config = dict(
    train_examples=39062,
    hop_length=160,
    parallel_block=False,
    batch_size=128,
)
Rows from block 6 of a small multi-label audio tagger, named by matrix and row number. Rows with one number belong to one neuron. Each number is 500 + 40 x the weight over its row's rms, rounded and kept within 0 to 999. All counts start at 0. Numbers have three digits each.
After each neuron's rows are labels from the 100 clips, of 14976, where the neuron reaches its highest value: "strongest on" is what is common among them. Only what is clearly more common there than usual is listed. The data: synthesized solo parts of chorales (CocoChorales).
# fc1: MLP up (model.blocks.6.mlp.fc1.weight, 1024x256), inputs 172-255
# fc2: MLP down (model.blocks.6.mlp.fc2.weight, 256x1024, transposed), outputs 172-255

fc1.57:502514542506500539476470544447490492532531448488404537455557554515523461508487564506498492515473538432506452490477451484497606501543464489404500509464464392539566489439529525451504525426464429502535531588493536492563514476517489498482510503512512464451
fc2.57:477467485474500552538486445445549479441541501506520361475480502579507488508511505525493581494446472572538446406554481539527590493458556471496573503524563441463458501440546498497477497535404480487531516480569498469504501493466504560498445483498537509510
strongest on: note D5; note D#5; note C5; oboe

fc1.125:496493493535467480487497446502510439449493492416528497508548496488510475511468463498515511488524583505493456521506589473474525510462487554482481494490475535468530454535534493437522499529515483525521477511492494552479510444450524491513561507507526511545
fc2.125:479491492520496507507521508486530495506499501443526471483543493501524503498476502564499529497506500513475555439536549415467429446538477495553452452495561610508541510497561493398431477524472396417516489485470501478467509516511537532487492502497499511518
strongest on: note F#3; note B3; note B2; instrument: cello

fc1.523:476574525461453494464508535482504461549505491437498527447472481491512495488505583513548475458542541521573488489507487509481524563543508565505523455513513519484515516491474499483547474538556522431562508488521568509535498520484492484510545490517479511493
fc2.523:440505474487475489455506505480458562523501523423522439536567505520493544541494533507540554497432523522479578461452516488512459479482442492501580487478539570483465506492478458455450537549544530448502495434464473536511518496498561507484501514487454561494
strongest on: note F#3; note E3; cello; note B3

fc1.112:508499452433497539412485567465465400590501488530553503468516517467563531471520518511513513494423480470521559564503532487499437490493512504476488531533415568518531457529481465546544509509540479572558473503483527520506505491441454454484555511495507481558
fc2.112:552479493505516440485397443610372471456476461554532583515649491524550571468514511500533459514470522498464428494485484462496534493448517483495499552490445445503443464450459500559420539530535407491505505523477374534475513508481542557540607450489521551489
strongest on: note B3; note C4; cello; tuba

fc1.164:471461474471482495535513489532460440413443507504479492472534461478498471554460534478509452437453518430484536474527506561517479473464515497541493477496524470483490439457507503505490477436514576502550493479509493512493501428517504516514531450466482497483
fc2.164:548539508465457463485568534474452537509476526411541444547555487415522538470482504625500495470528519478545511488433536399470521400555517450495513491464470554516453528485514433449468520533486508460480480495503599595484578541466481515468466468497490466491
strongest on: note F#3; note B3; tuba; instrument: cello

fc1.441:460466499564553533511513511518517442471518471528496520444513512504478488506491547484469527465533541481464495487525409482477556501561485486453510477580482524440506461514531511448530486425588433446502506644500536495506528516482449445534544530508435475477
fc2.441:430402478498496499510458482399506484493584473488516427454543453509485496479514454531478402518432379526559467439536502526460497488427498477483513490478477493443504505430502519477403501524390521493458503485539539522522510535430514453507494467521504453493
strongest on: note D5; note D#5; note F5; flute

fc1.446:522465458475481583459450487518483527493520475485499521427514520534495471489427569540567570457473463454532507516517471546488471481464534528551518458465521562476505511464494488527535468499479460581528495564474407509473503501480560455480585485469474507517
fc2.446:402527478435506534466510552559474506514450482520491523502516507575526527454495514526503509473456505500481516642436521522458550463562464485486461559498546526520482483456528488529519541465569478481460489508483459529469449473442464480502502517485492480539
strongest on: note B3; tuba; note C4; cello

fc1.724:504504469472479472474495498455460485528482528449501507506556485496500484567447503493477460362478482534475551462503539496529390472507555494517533490555515512524481542514539484470532547509552532459464505420495498515475522436487489508489536494489520491519
fc2.724:502455502562483548539553544531462560531461506535469570506553504473547597502503512567483457509521528478562529521407594479502446539517437476529580556434503568470483482556535490509475569475582503439489515493533468532480522511506458581462494375514490591517
strongest on: note D4; tuba; note B3; note C4

fc1.750:522526567501518538515526524472536445511542529480509526487521528476440462487479508505493514433500498456542531459480473526492655526505557532498487466513472487530568497476496525515535483486514479576544479624497477499520473547508521503487523543556509492486
fc2.750:452525499497500499418471508527438448511467496552490482488550442573488498478503511509536510532442516539561486559533475545471567455444537465486521477483440401490457507479418431456560461514518495480446502478477404469488547467485492431510508501487485392531
strongest on: trumpet; note F#5; note D#5; note F5

fc1.246:507524507500490536482500488478520414537530397667434494466501479511466491435575559501534443424555501486468530495532521587433533491566506495502501482562519477520533445506575525552526542402474436446508484466489475521517506481534535449485501493503498505511
fc2.246:484463531501480485488500441574525499490521453479496537453522463500436506515521534550543429527504403509572473502471538431508523463563466554517455438473458616527483462500489567406476395542549540487566515521539482499511532405460502446507440547557524422519
strongest on: note C4; note F3; note C#4; cello

fc1.284:510425486419502545513468443513500457474551433598483516449515499482481544500562535504500498489500531502515501549529484551524425483548506521547503516587426466443528435502501490468529533494536534449528491524482480525478519578498516464506536494464519514498
fc2.284:494449527515511481497457515484490589506516516586578487443439539493541511440502588534514474494521493491543530565481571546495463412557533513468346488462516567491572506560482483481414481481564489520475487514524480487500468488468469487523492545510499492513
strongest on: note A#3; cello; note G3; note C4

fc1.423:521436504455494503499469473515502519475519477461441503430490499530472482499516585583574514511531446410533515465465541561531553503535501512504485478580471547462546585434489534614474469468541511572534473502432524520499526544484481487516439577450440498540
fc2.423:567468496507481542558402469442543529510486451558499573527389506510461543490497489487527465455494557482553548600516473492480448477463515472494450466538463600471515538451493538534530471455464441543581511554519492471469510508500489400533577498558495471498
strongest on: note C#4; note B3; cello; note C4

fc1.134:486435471541504503528404513540485473496496420575487480496519487489496551489522528503575536450512430502499431497500533573530524476577523447498505489572503446436563461475542506566540539533530492436530523602488455476577538560492522454479558507474479482492
fc2.134:459463503504497487422563480509440498478511467481488538528502549551501484576506453487490446474518411507520481564539550567483545488479562557457421463500606638463443450540489526446508490516587580480490478495524512465503463534507491498556406623538497454484
strongest on: note C#4; clarinet; note C4

fc1.208:512500473432464530461510517524459484499493595521430486456565515491502495510488579574477530468501530435508546430546483565470582492477523486508513529455411565520467485515439501467561484483594553541527482512509423514506479516464507453470491517451531458515
fc2.208:510499504481534485486562515517454455523495542497509568452593478542547550512513489496478467542423546513538506497529515425531460479491515545490531488463479464416546457429492444505564524543546526497524508476459408507518426507416558485542557456461538494466
strongest on: note F#5; note D#5; trumpet; note E5

fc1.576:453481504446528466456445455399476505455481487538563538448500515539508510522496501523564471537486537508507501467539566523502523509487568538531501441408469478476527441510497496455544543575525515461562519441489441463521505470480493533490467507441480488483
fc2.576:513469455507502479489571491414519463515485444508576470481507529488545537447478485588533521444497477513499530446561508447433491525486470439490553432495520460409524534490525387446512539536494534450482504471502453554484487547571479457485516507474471543553
strongest on: note B2; note B3; note F#3; cello

fc1.528:541508484494561524423489497414518393513521465512412502477515515480491497547482510465545550465443534443502500479540540498488574546477537574472480496491473514495504451486502488471534566518451523425542538493472503491492507446477487479471541534460504486494
fc2.528:514436509535496476452544495557444465510531474456515471494499534442572478485484514519526531487518519513432497462439477537489595506489442425500556481475547567516459503519480471450407468498437539462426466474460522535504497489492506541528560557512540535523
strongest on: violin; note C5; note G#4

fc1.412:438434504463541542430478451533504444415535446608447529457491464535489514506514507524525447449485453505520485516503450552503494510515547545410476501535486575457525447460505531527559516454526500509537484475501418528493483528462514445517590532488464495445
fc2.412:474465488501522478437498482500470478523526528507527531508400500488545571560518515488499400483545562532563393475520522435485417535508483560499486498474496615461524487539434542404528498496435496526544449485471490485478489547473518443475499545486488573470
strongest on: note A#3; note G3; bassoon; note C4

fc1.220:496480540499481461422494492492504473428505495415531483490457499486488498539535523554550530539491482493485495492542494481514469490462579528523484442492495436559482531478526485405558564427513504469563494598485422549505499476515538508509530516486479477551
fc2.220:502513473471506451453565503426462481531472479453557477486529483429502481505487519569471514521526555509478661473503531423461513541463495434512500519497436474500541530537534485442445564517578518505532498459520495470468485479506531455477477464499511551534
strongest on: note G#4; viola; note F#4

fc1.599:459473509495503540508492505530508438523510504512534509456540483452476511497548547472511624588431565486476517474470501492516538556485564552508519501514524548479484552491553540491534454509577590506477492500442525542465496463481591514493462554422470494512
fc2.599:525458559493516549530431477511471516527483497457432501517510529478470543446517472547547549557466518444461511432458533486526431506499486478484562458494444405449541476455493493506506473452607423571512490499494469465449539492474469502390597478482519544492
strongest on: note F#5; trumpet; note G#4; instrument: oboe

fc1.257:485409467427530497463510465502499484511481511516472484523478505532501526499505493441573506413482552460498513501479506478512416496495507547440478445532534483499535505530551458355506513523523549491542507365505429483434497510500460522497552523455493456560
fc2.257:573531509503502428499560505412481447549483489493529433536402496494471517463493498564521516521486549522555526430538533410479464531553563521514515475505632594520512455514496514426431499505524486550479509506454523530489520532541492469464535460479477649510
strongest on: note F#3; note B3; tuba; note B2

fc1.9:515549470516438513401485507522502467543489487491425493485514522451537528436480538488499540488448556436458494451522461461426493497508489483506526516380492516503521440513446475407539484517549565489502495476471494498417487392520509481474478502545491493492
fc2.9:502492494474475504516545508437506524496496482532479446521533558460506504474483555522515529519398578496409489413461547510533562492550533465557580542473473437509496489503495396539476538480578519480464501485411465522500480459481552445441502536443497460518
strongest on: note F#5; flute; note E5

fc1.605:477522506481517523495506499571506502427488477491539521432529481495484504436438547468513545502448506509578551510476465496528501504570506514545523527514439549487505453477552492433515570488526453543516505500529449453429524530466481462527522497446480482529
fc2.605:426454513492490590483503539545496468481443454515514498509516493553534516550502501480508487556450534492526576525513543455513528542524515471479368481512563479424492475485509519544584553492545394493557502522502497488468467557416524511477492473459463424511
strongest on: note B3; note C4; tuba; note C#4

fc1.154:487562490509490484468519488473500472486488510488480492397522505484516495562459531513501514483505509491522511479481541521499458476513510501514525523427463493446513501466484470431472458475468530591493471531513535508521505450542553480519538516480530484440
fc2.154:434506501444513445419520495467508498518465467431511575481552528544486537557495442475523586510492490485435449532483515461491591493492517497485551509534524492429535474491549455441487465499475441496405504485443489512461507509503522529466576490487505435506
strongest on: note C5; note C#5; oboe

fc1.69:478545489472476500468484521552494496543489543466542529478488493490561478511382523542467475452401546464452570427520418483538538507494495527522537447433474392478554604504530471466490531505474496556552531615464434490481547500547583492504455479498519499525
fc2.69:534521464489482460585510560490460510520453465530442474499563542473555563462472498425546576487508496532482446526458506534532531482477493408486571528504479460456507476465528440551566505566451489529511496470434431492527519516508562535487509420462540457499
strongest on: note C5; note C#5; oboe; note G#4

fc1.298:545483525489477545516501529493498492453514537463474496469565518478459497512466570499509549460599527471513592504393549515533432483495620487449504500612425508499563587481521477512497516620494524584498517510487457494529526502531483501502452511526476496534
fc2.298:491431489473546452555479467540521429516448526554436510546654432469521481510550588424495425526491501481546551586478480561506539480475478467480454507515590481476473475479536497501525432527489514539497478490476432504520487510527472496534528503472514481479
strongest on: note C#5; trumpet; note D5; note E5

fc1.614:525479487437535515479482510554456494495478509531509503487514485529520500549463497490558474419494577528530476488513485509497455512465542557499495504565458469487532438409527515446513485535453545456539459570459427503472496437438536572513522540471513461436
fc2.614:500518464468499489497524550475472515519549538529467447471464533484485601481485483593521567534533546548412471508493496463416441493590526438565471470492624510532535578510501513429490515539586484480526505516472431562502497525476467562485524507477503607516
strongest on: note F#3; note B3; note B2; instrument: cello

fc1.551:471540511472480542554510529480499499446476497525478484480502436427517439473417507520472530460436525484542498487473480462484573564512510487521489492430450527526520526462531495422560518551417415495517527563468417462544506484484551493524555502485489462457
fc2.551:512550494406464446579473551490514506511431537570480506461505605457505536463486472503508580530472512550468434521505516473545570479506489511495548507501593513494507469455496407477571519474468599478431490502463529484474523558437532539477518459490470597505
strongest on: note C5; note C#5; note A#4; note G#4

fc1.499:464528470446465507444511461511478551511514453466554466469551462551488473446518501545518589436424467551491541559537531530516424485491529476536532513515500537473482458508566482453497489491410534548501495477479466485509480520502488465507518472488422490494
fc2.499:479523476519516455443535492523496542488474481493465444496555534484535457498518471528546505493508512455423602608443620478528507525622502452586425483523538514430511449442505529465505559513642416561531508511499451541480543543570489509482461402453495553523
strongest on: note B3; note D4; tuba; note C#4

fc1.480:505474488463524567509467498560505517514509472431540550482487512471436484490442559493468506507447495499497552553499452535512575541553566563569493499560430490486527495500490502429489469506516465528559483536435479504516507526431508476512596502449435502524
fc2.480:458466519494516439527586509510503434543507482487492517481462435484504464481534550513528499513513467531534551476492452557441560484522486503486524487521489539539492464446474591510493447453487575595574484509499470485472497557453471479461592488467524518462
strongest on: note C4; note C#4; note B3; cello

fc1.476:493531493459498493495494562493563492522512462551507542469535469525517516511460519550471579553450447498476476479501517558498523530458537552519492518455482534516519473474548506502512506476574586473516501473400487479444472515465418489494556502508476519474
fc2.476:473407522443495522521536484459415507533525562540441415471534519527555542484501510540542501464528565461552466436455540516518423489495494423523550560471397501500464490460477485558467577541552514491558482550401480507494508460546495461511506400490518552501
strongest on: tuba; note B3; note E3; note F#3

fc1.117:486453550495484521488461552486499503548509501533407533518515533482487462520516546462464429506518425463527473508477458531510501527549486482477449465445501447513630425481576525510528463460507409481521512666493499482554514592580431499493505528462466493466
fc2.117:417465471504464474518536480532494450491519526515487393466545445547442443459495413439518423501550487526575504567517485445512461458469498494487513448470499482498506517490466470499538503531558538524498494517520537486493456474471526427459524533545555404522
strongest on: note F5; note D5; note C5; note E5

fc1.625:523538504534516520516491485401480474434547547546466533444489503548509544508463490471508486467463494464493448500517439560522497495522543459549464476445471462455544490500410481393554516488495506478527499610486498468525498433472562477503529530499490477442
fc2.625:502519475476509443493475535385445466510501448460512446464506527500617544437496475518509527484496549549438581526477526526518448514485486512440485506498584562492527506531540437521458585494486550508460515505509561534473496520479528509511576510498456578497
strongest on: note C5; violin; note C#5; note G#4

fc1.339:492477510425534558447482514532481454483547486564451541531504500530461468511579531491509501441470462486512440497496499555517543535514496563456480482604498505480532438484569531500568537441488482515486481460506469534517510528506503512496582549477444512481
fc2.339:559527517493497530480568471539448488497523472618462632499362530462484472513491464513500480503498477479540449421562475479524490547522516513491479552464487562578468471538484556437447509556571592501520488528499503538499462517471516481568487555470486356486
strongest on: note A#3; note C4; cello; note F3

fc1.612:459517528510480502497489465511452437410516544481486514497493490538541451452459478463500483430477518455486410493499495456531612546455500505582497448452453494508528449456462475423535537451497582517545474607455535488462501490483497523508537507522461452505
fc2.612:472497495513489504438634524447516416531489484518508381502612566455515511503482461584486428511510540538422537533518523441527555506506542501499490486529518533511502539542474481440477524574546505504500497477454542526477482481531539556477458496461504528511
strongest on: note B2; note B3; note F#3; cello

fc1.212:530470549420493576509477526533502461505530488537477521479545522491506495391471537471438550467522497502534522472472499473476531445544529476481511495564383472544549483486490513479510512446510476493538523545471467527505499480504493452496522493530376563518
fc2.212:522488489516507532475426447588513525506577484437544562396464529492554457454513511544522509503476527524498485472418446536488549500497521463507440412500400530556526478463473473481571507562457554509464455530420422503503466548502578479513482496477478388491
strongest on: note F5; note F#5; trumpet; note G#5

fc1.265:526507462491493541501486521497476460478529498385523532546554486488497488425483504575497535527572523538489532482511487509552485504453506482606491504617451522515508530438510534496469514444489427518539469471538506482509488562449559444514585509483512468484
fc2.265:416519487521533462515508496502466419489541496560551563546409440521552514507524545427483445501511545466578534463492525535488495501533505571497529501528517460530520534440499571561485509430573474506564517509532446515481493483507486505490505529505545500481
strongest on: note C#4; note B3; cello; note G#4

fc1.107:525464512488495544470475565487493536560491526481416528488543540484536508494485553476472573508537625440508536500469459461508556478538472481475513526452402492559538496470491480459480471473498494591539521610497539468482488437506478477479475507527519493488
fc2.107:394470479437485536431339443503529469475457503469452485496591483508501487423513486517499472530470440533449531497464479543516509455427498475526544463514536395482483509399521502522520483560449492516460498477451480450496476490378519482507538477495490513517
strongest on: trumpet; note E5; note D#5; note F#5

fc1.61:494546471470490482482476511543489445437510456533491519471533483562522481464487529491533527533479610468520486498441511494482497526472636535555485472574462530496561527484539437535509497453521578527537505473507500505457474492492509461504607494469508481527
fc2.61:501497475513513596588579522565466482490506471571436431496428521445555572470524476486540546494445578464572523516451542547511525448562533482465472509474415553518506515571525553512517560458478475541424487525447493497494588480456505527488559451482495474485
strongest on: note D4; tuba; note B3; note C4

fc1.541:451521494491467442434511514536474505475489440562480490502511567527479491439450557504500450468486567525555555478457489512480525491445496466429531457528517565527528541525538497449489504551452422538560500625472536508511510448519444496473511478498545465439
fc2.541:523526512515483482497445548595482424493480502449466528496544462569466527485493532464564493476469472513524515558422491566505542493548480465516538480496427544462526452486418537533541473502507489514454540499474538513544519476526510485519490434493517482508
strongest on: trumpet; note E5; note F#5; note D5

fc1.285:519532521506512563495480519510495532553494423524459527453489508518508477494535493509449476508463538517479544484465501490433623521507492486494486537485442472554574406509510511504479455515440478526531510575471475508593510560506450466488490517463493489483
fc2.285:591499461479497498488444483384536497482497497498466585514552481519388532476496492471512589462458531514530513555500412534459495486465476452349497543517519537459473502406503481505539461546555489478467507489423528532505524516440550459444551426485496478479
strongest on: trumpet; note G5; note F5; note D#5

fc1.290:484434532447523557474478506445515513506517451608513534522450511463460509492569541496440534486550459436523498508453451518504497495550535512555477532525455497462525410533561549517524486446550435513500524507520474541494514548454451433502511523458476498463
fc2.290:543416501497519508396581439594549547496472529516491559512459467541531520516530461442527434501507557555539479554541490540504495507505515542472446455493442525475558521456480521550400516480471511542512492517472519451496479506517486425491451566508497595526
strongest on: note C4; note C#4; note F3; cello

fc1.232:503519498514514520507461484460479450484515504515597509501560540504517472451463549468378524516528422485482519466494482559455611534502515492465478455500421454474472490498530507412492481428531359570520509631472488516527531565552476544477495526503574471500
fc2.232:494522508453504485455506480456548438525526453527508451425411540526499406463517513511494517532519466484497417567550454496526499490524488470529524455467481490458489485505536465499470533499508478545406511531513481500513504487509457423510543503557511368500
strongest on: note D5; note F5; flute; note E5

fc1.754:495497523459493512440505471483491541445487558514472526470470498500560468504410534514500558488485529516538519486535537467534415530563450525528491481424491488492518466505463472413487501505487503515530501530489472520568492499518552497503540488482446487470
fc2.754:455496488482480432449500500405474456535475514464608475472578531442559550466494422579487497455426485511486529516508580454474499496451469494415546519478448591494495521546494433420479500509500533448470508471471469553486537512461524544504483493468490510482
strongest on: note B2; note B3; note F#3; cello

fc1.0:523471494489499489483501470513532375490521449544534485479518465525498492547515502479478521499540578463512452473497536492486441528512509565479483462586441552487501453499486512563566538463552538451498468481485508529482498474516588509490531491503510503470
fc2.0:446464514525489514492584476489483449528514480594532500482537465447502511487486482483489482479557525515491508455507469477529401534493493516500431535479575638484524472556407519463379469578583533529533474497559545530506503481485482529492456560566467557514
strongest on: note A#3; note D#4; note D#3; cello

fc1.394:546492442456470493471477541496463450508481498403427503506544479524499501503435547481514494463452535492510541522552490476503492476479490426491550491519504460487539553596517479361499496590444491439491507554482537475584553485564583567504449463437471482499
fc2.394:494545458447496467520569506560496519498439506443456413511490616395485480542457541441480582501441459480426449536505498521511554541542471466500548447524430393521477519542438502475443517429482478486492517477412544495499515462505485520517535421449481572517
strongest on: note G#4; note F#4; trombone; note A#4

fc1.385:510559535519456429495485556490449492535499494431469532478571514505519492514484524512416481482454541464506571521494474535443567512511508531416481482461479478533513505540545463406553555499507494549516534499454511498595488462484438488492480518518461469427
fc2.385:422448496485480509526479548428531468503487506522516474488579454521437419521476555491546544501471542540526563429498445523488512454475535416470598507458517418529514464469460482466533484506565570551410499493478490535544506485539519545476489506518550469482
strongest on: note D5; note C5; flute; note E5

fc1.497:515449508461467493449537494577499444476562530539523490493528511527445539479429536501511500459373518482576441449523520470510456497576549509542521404433498517481541510505569519564487479400507426541515489565533464506478483488456568463482589492555523522499
fc2.497:536519510488523488547508485608495512518519532497484493516488490595454577509486561481488457485479484458486524516561582574506431460518513543566371516487450609521575519528527529475544469491531525560479487494508568452499479480510497552551637531526470505521
strongest on: tuba; note C4; note G#3; note C#4

fc1.643:502525511455509511467503480509511445490517484470476502471536465504437509586465514500501537469480460537512527490498564588521416540506544557517495453499484503448519502464587538458541500529446528482531492456491467549561510520518568470526540559448500514524
fc2.643:541545499526506513467566512561512631477552529428518509502450526495484562527497406544517382479542557499454500458493568448503435495518517538535418516465448562544552539542461476531521562435527520553499512524523504454525515517517498588447461530494474467522
strongest on: note D4; note C4; cello; viola

fc1.452:530468504472466496445496486535502445409542477468420542459509497454543495469412604481510432447422540477532474421490483481435436545477548548586438478473486463485526482461515504382562477472585548513555468501507468480498494463437494465513515508522515508531
fc2.452:422496459505500449421503519437481468524461541553507535528476507495521533452496498552516480489389483479463476636474522454496476505452542403505563535485438491484538520504478452507535563488527530494472494492521468531482510506515527518465552444453482690510
strongest on: note B3; tuba

fc1.217:467495470485566550563492464483477463463506461601580520514495489556516508587518500558507490502437514520491402538546492523463444504504456525545465482511540508437513451519511486491543528485512578480465512485467525500549513495517583475513565492463484520470
fc2.217:495495503511516520402542490510547578490579557512524541437567535506503464534463441516495475465524526495497427475489459488496428496526480521564403478486606598478548494490418459462476482522604512509538518491481490489495435509428468499533456499538495503520
strongest on: note A#3; note D#4; note D#3; bassoon

fc1.101:536526492467503509428523495515473522393525522569529521540472471443435487550508465456567530462430515563488498457470536543574546519509570548537498502597549542465547496524513523417482533456512478500502496414501470524455501560419511454497478512435448513514
fc2.101:515520505576506556539542518541446536474536492472496522478514511518633593575483473498517518520560513434489497458426488468462574456513534507497535547521461566453528473574487423531484498505547484481530499533508588526494534476466481540494429543506502426508
strongest on: note D4; tuba; note C4; note C#4

fc1.453:487537520542509447534434523515465438523511415474528479565549495499487454497494471552506561449494421524502466465498445449475497458552483493454509457489542456511541492497501498426509582417444401468512482467459542509519541439534443462474473469458504473459
fc2.453:496514487444442519483373502458518559461480534467492593455499563452499463471474469538514484496522459533434432524477483494503564514582488539498531520512584541479467503510474461500504464485473559470471506489490556491501558517528471452513456516494471424512
strongest on: violin; note A#4; note C5; note D5

fc1.202:479426444442541535493493429537498556531544525472500541486526483508478521469476579457522575488456531523512540517485510576519584532507589508634515525518442586496550481512484510537508510500517521543515485415538439496486501462490505520510535524458434500545
fc2.202:460457451536519486542601453539452475477498463404552618556504466612588574518499498517482418492452583472550531515481510446458588462560547487451458546505458556506505473437483495540579537484493352552446465522491516525517467559503477461517425522480503517497
strongest on: note C4; note B3; note C#4; tuba

fc1.432:493461526470505534500441511462510485508521446401539459395493554524453473505396565513558526506535585468495566487444434502543471517537519495497526514518415491523512536471541490559451506500460431531551496475484532482537531500561506492491502482562536485546
fc2.432:539497503519486473496483494491489412503494482501484510445587513570471461447495523414477500460492525523546490483532441530471603446465481440481528485498499387532475501411609418507553448489461504517473498512493476450501577488516473448467464478477496460478
strongest on: note C#5; trumpet; note E5; note D5

fc1.309:522409503502513543559520547517492525519565505545594563509527504475525517479399575448542557446491570465506550490471458457540596520528542531463482465534417527514635477464536481441523490444508469530526496663486438500509486549430519454496521524513449527555
fc2.309:420488470502522439446408514554431412459527490498481517525478462663490452477504531530534482522385496523594513516526473531487543465522576508439536417503494442515495489470449465488480457518506513462453530515447486461494499547454510425489501475535535449472
strongest on: trumpet; note D#5; note C#5; note F#5

fc1.87:495449542482482527414511479458454464512491493493399552456493460451507466524514511483393479548498549484492458410517482509508489565511552508479446490450491595511501524516497494475500481535544541526511484528515464489463499466490552444530606487520531482442
fc2.87:420512506499454512471562497456529481480468486447590489506519516489493557509496485528494495468486520523477584532510527482467565508448470417498457536480465673468519504538522449480491501568532592459436472490483467491482538474483467484542532466474518562492
strongest on: note B2; note F#3; cello; note B3

fc1.421:484560489437491534470495497536523528522467529585522520497528503542520475505482529505553544483507476433513463438541506519522482547518521525437459474496482513471531510487500508428521545531503490464546513509504449512452520551482483589479564485477518490423
fc2.421:505563500458496456485503515518523447458502538476562458500526520433504477477464456493506508493542508547387542418528635446486535510455490480483478492469566565531510500490494429404510538513567515501554475502468517529480498536530557532459530492518522553513
strongest on: note B2; note F#3; note B3; cello

fc1.413:496504485502487463615496439486485466450490515421572492558493477533487460507458463532483428534470469507472434515522513441512422501515486555578518469558496461510455487543565462411476521496495506455461536538495559492538510552484482540519574467385507499482
fc2.413:461482510525477516540568497527558523492523519455475484477581524502549489547517487455506490525552505470461580508447472514491464532526540474478399465535444512537488509530574586490420469490489500436497539458542525544509505499554464528462440566477486507495
strongest on: note D4; viola; note G4; note F#4

fc1.258:452482480497495474435505485500460518512532496506537486442517494506479507509516485531537419543439494565523472478510514527502498513493520475494530520503445511506532497546536539445477545490580488435507475436553453533571509467415549475497551477565468503493
fc2.258:485493505560496430512564502503473604471521493528463596485495467437502519447505421563480498475459444443464548444517517546496443473488473542537504456489463588479543485608520503484466581500568522520539483485499541588497484518550509526483501496490475584524
strongest on: note D4; note G3; tuba; note A3

fc1.141:526495512507511504517513506519498496564529455512390537401548525517428532603496529533489508501517625501486593475472439538487519470455552531463501502521477516539491554530505511492543538434507440512536481503462422497528496481485487483486426518503448447489
fc2.141:552469477474487510509474513522507468556507475535500477430476489590536487478489584513508466471428528513524543520500493493508542470476593504481622442515389400457490483477477484541534499546465600513461482481489433496491471492505466439532638515504478570508
strongest on: trumpet; note F#5; note E5; note G#5

fc1.515:507443467467501530431487454587495459507530462491481520471495500470486523482479552519464462479467545455462549500453481495481451527524569549515493511562421506504534459463519510516533527486561502573541508496432428506464507522455540452508514536498463490534
fc2.515:423517485468521504487548467558436465521496453474424571495561480529544526476508482484545432516503579480506559532505407611474456434515530508481496473520468614475501474388495493527507490476535443544551461476489444513516485461477482463496482564495475409464
strongest on: note C4; tuba; note G3; note B3

fc1.628:456477448446492477494487475510484442549505513423465499526520504510475492479504502492523570440447456498491481441534522520540477493492516532560500467551498453496500451505567488404495544507480521531496494428468495520467499467465582533518570491407466515527
fc2.628:516505494513502545526513501552483585531401490548496498519554522504467554526508574420477528506467439425514511399454554517483437556499503490555473513541446526564515491601473534546458514531537531564533498503499540508481492474549482537492423494455452532514
strongest on: note D4; tuba; note C4; note D#4

fc1.48:537472447492488544523489556599513506443522475480493524511495512464528505498470525485462516482528532467497482452525480518451477547493469496627496481538432517562471467462540504344530483440471442509546480578485418493493487523472546476507451531509477509570
fc2.48:506511521486491523574584526531556511500516482427451518467406529533601524438516534495511578560470513464467509534496496492478442502412551503447518451485493444451564509454557460558526454499485495489533503525466493476505473483475518472511503502467489552495
strongest on: note F#5; trumpet; note E5

fc1.561:509494494488514557543494491479503487514562507495522526467494502511498525475470578564534429500531552505533577532465499493537496463549521467485486505520474471516576445434542478470471486491435412587543531478471490492498507523519426391509561469513554476406
fc2.561:475516488412507534482456492452425490507539499496554526527510484554518473530498485458462508471365508490499535509651466605493397450490517538425512464495541506459556484468522504503518462504472468515496461488488438535507467469498534478536545510494474521468
strongest on: note C#5; note D5; note E5; flute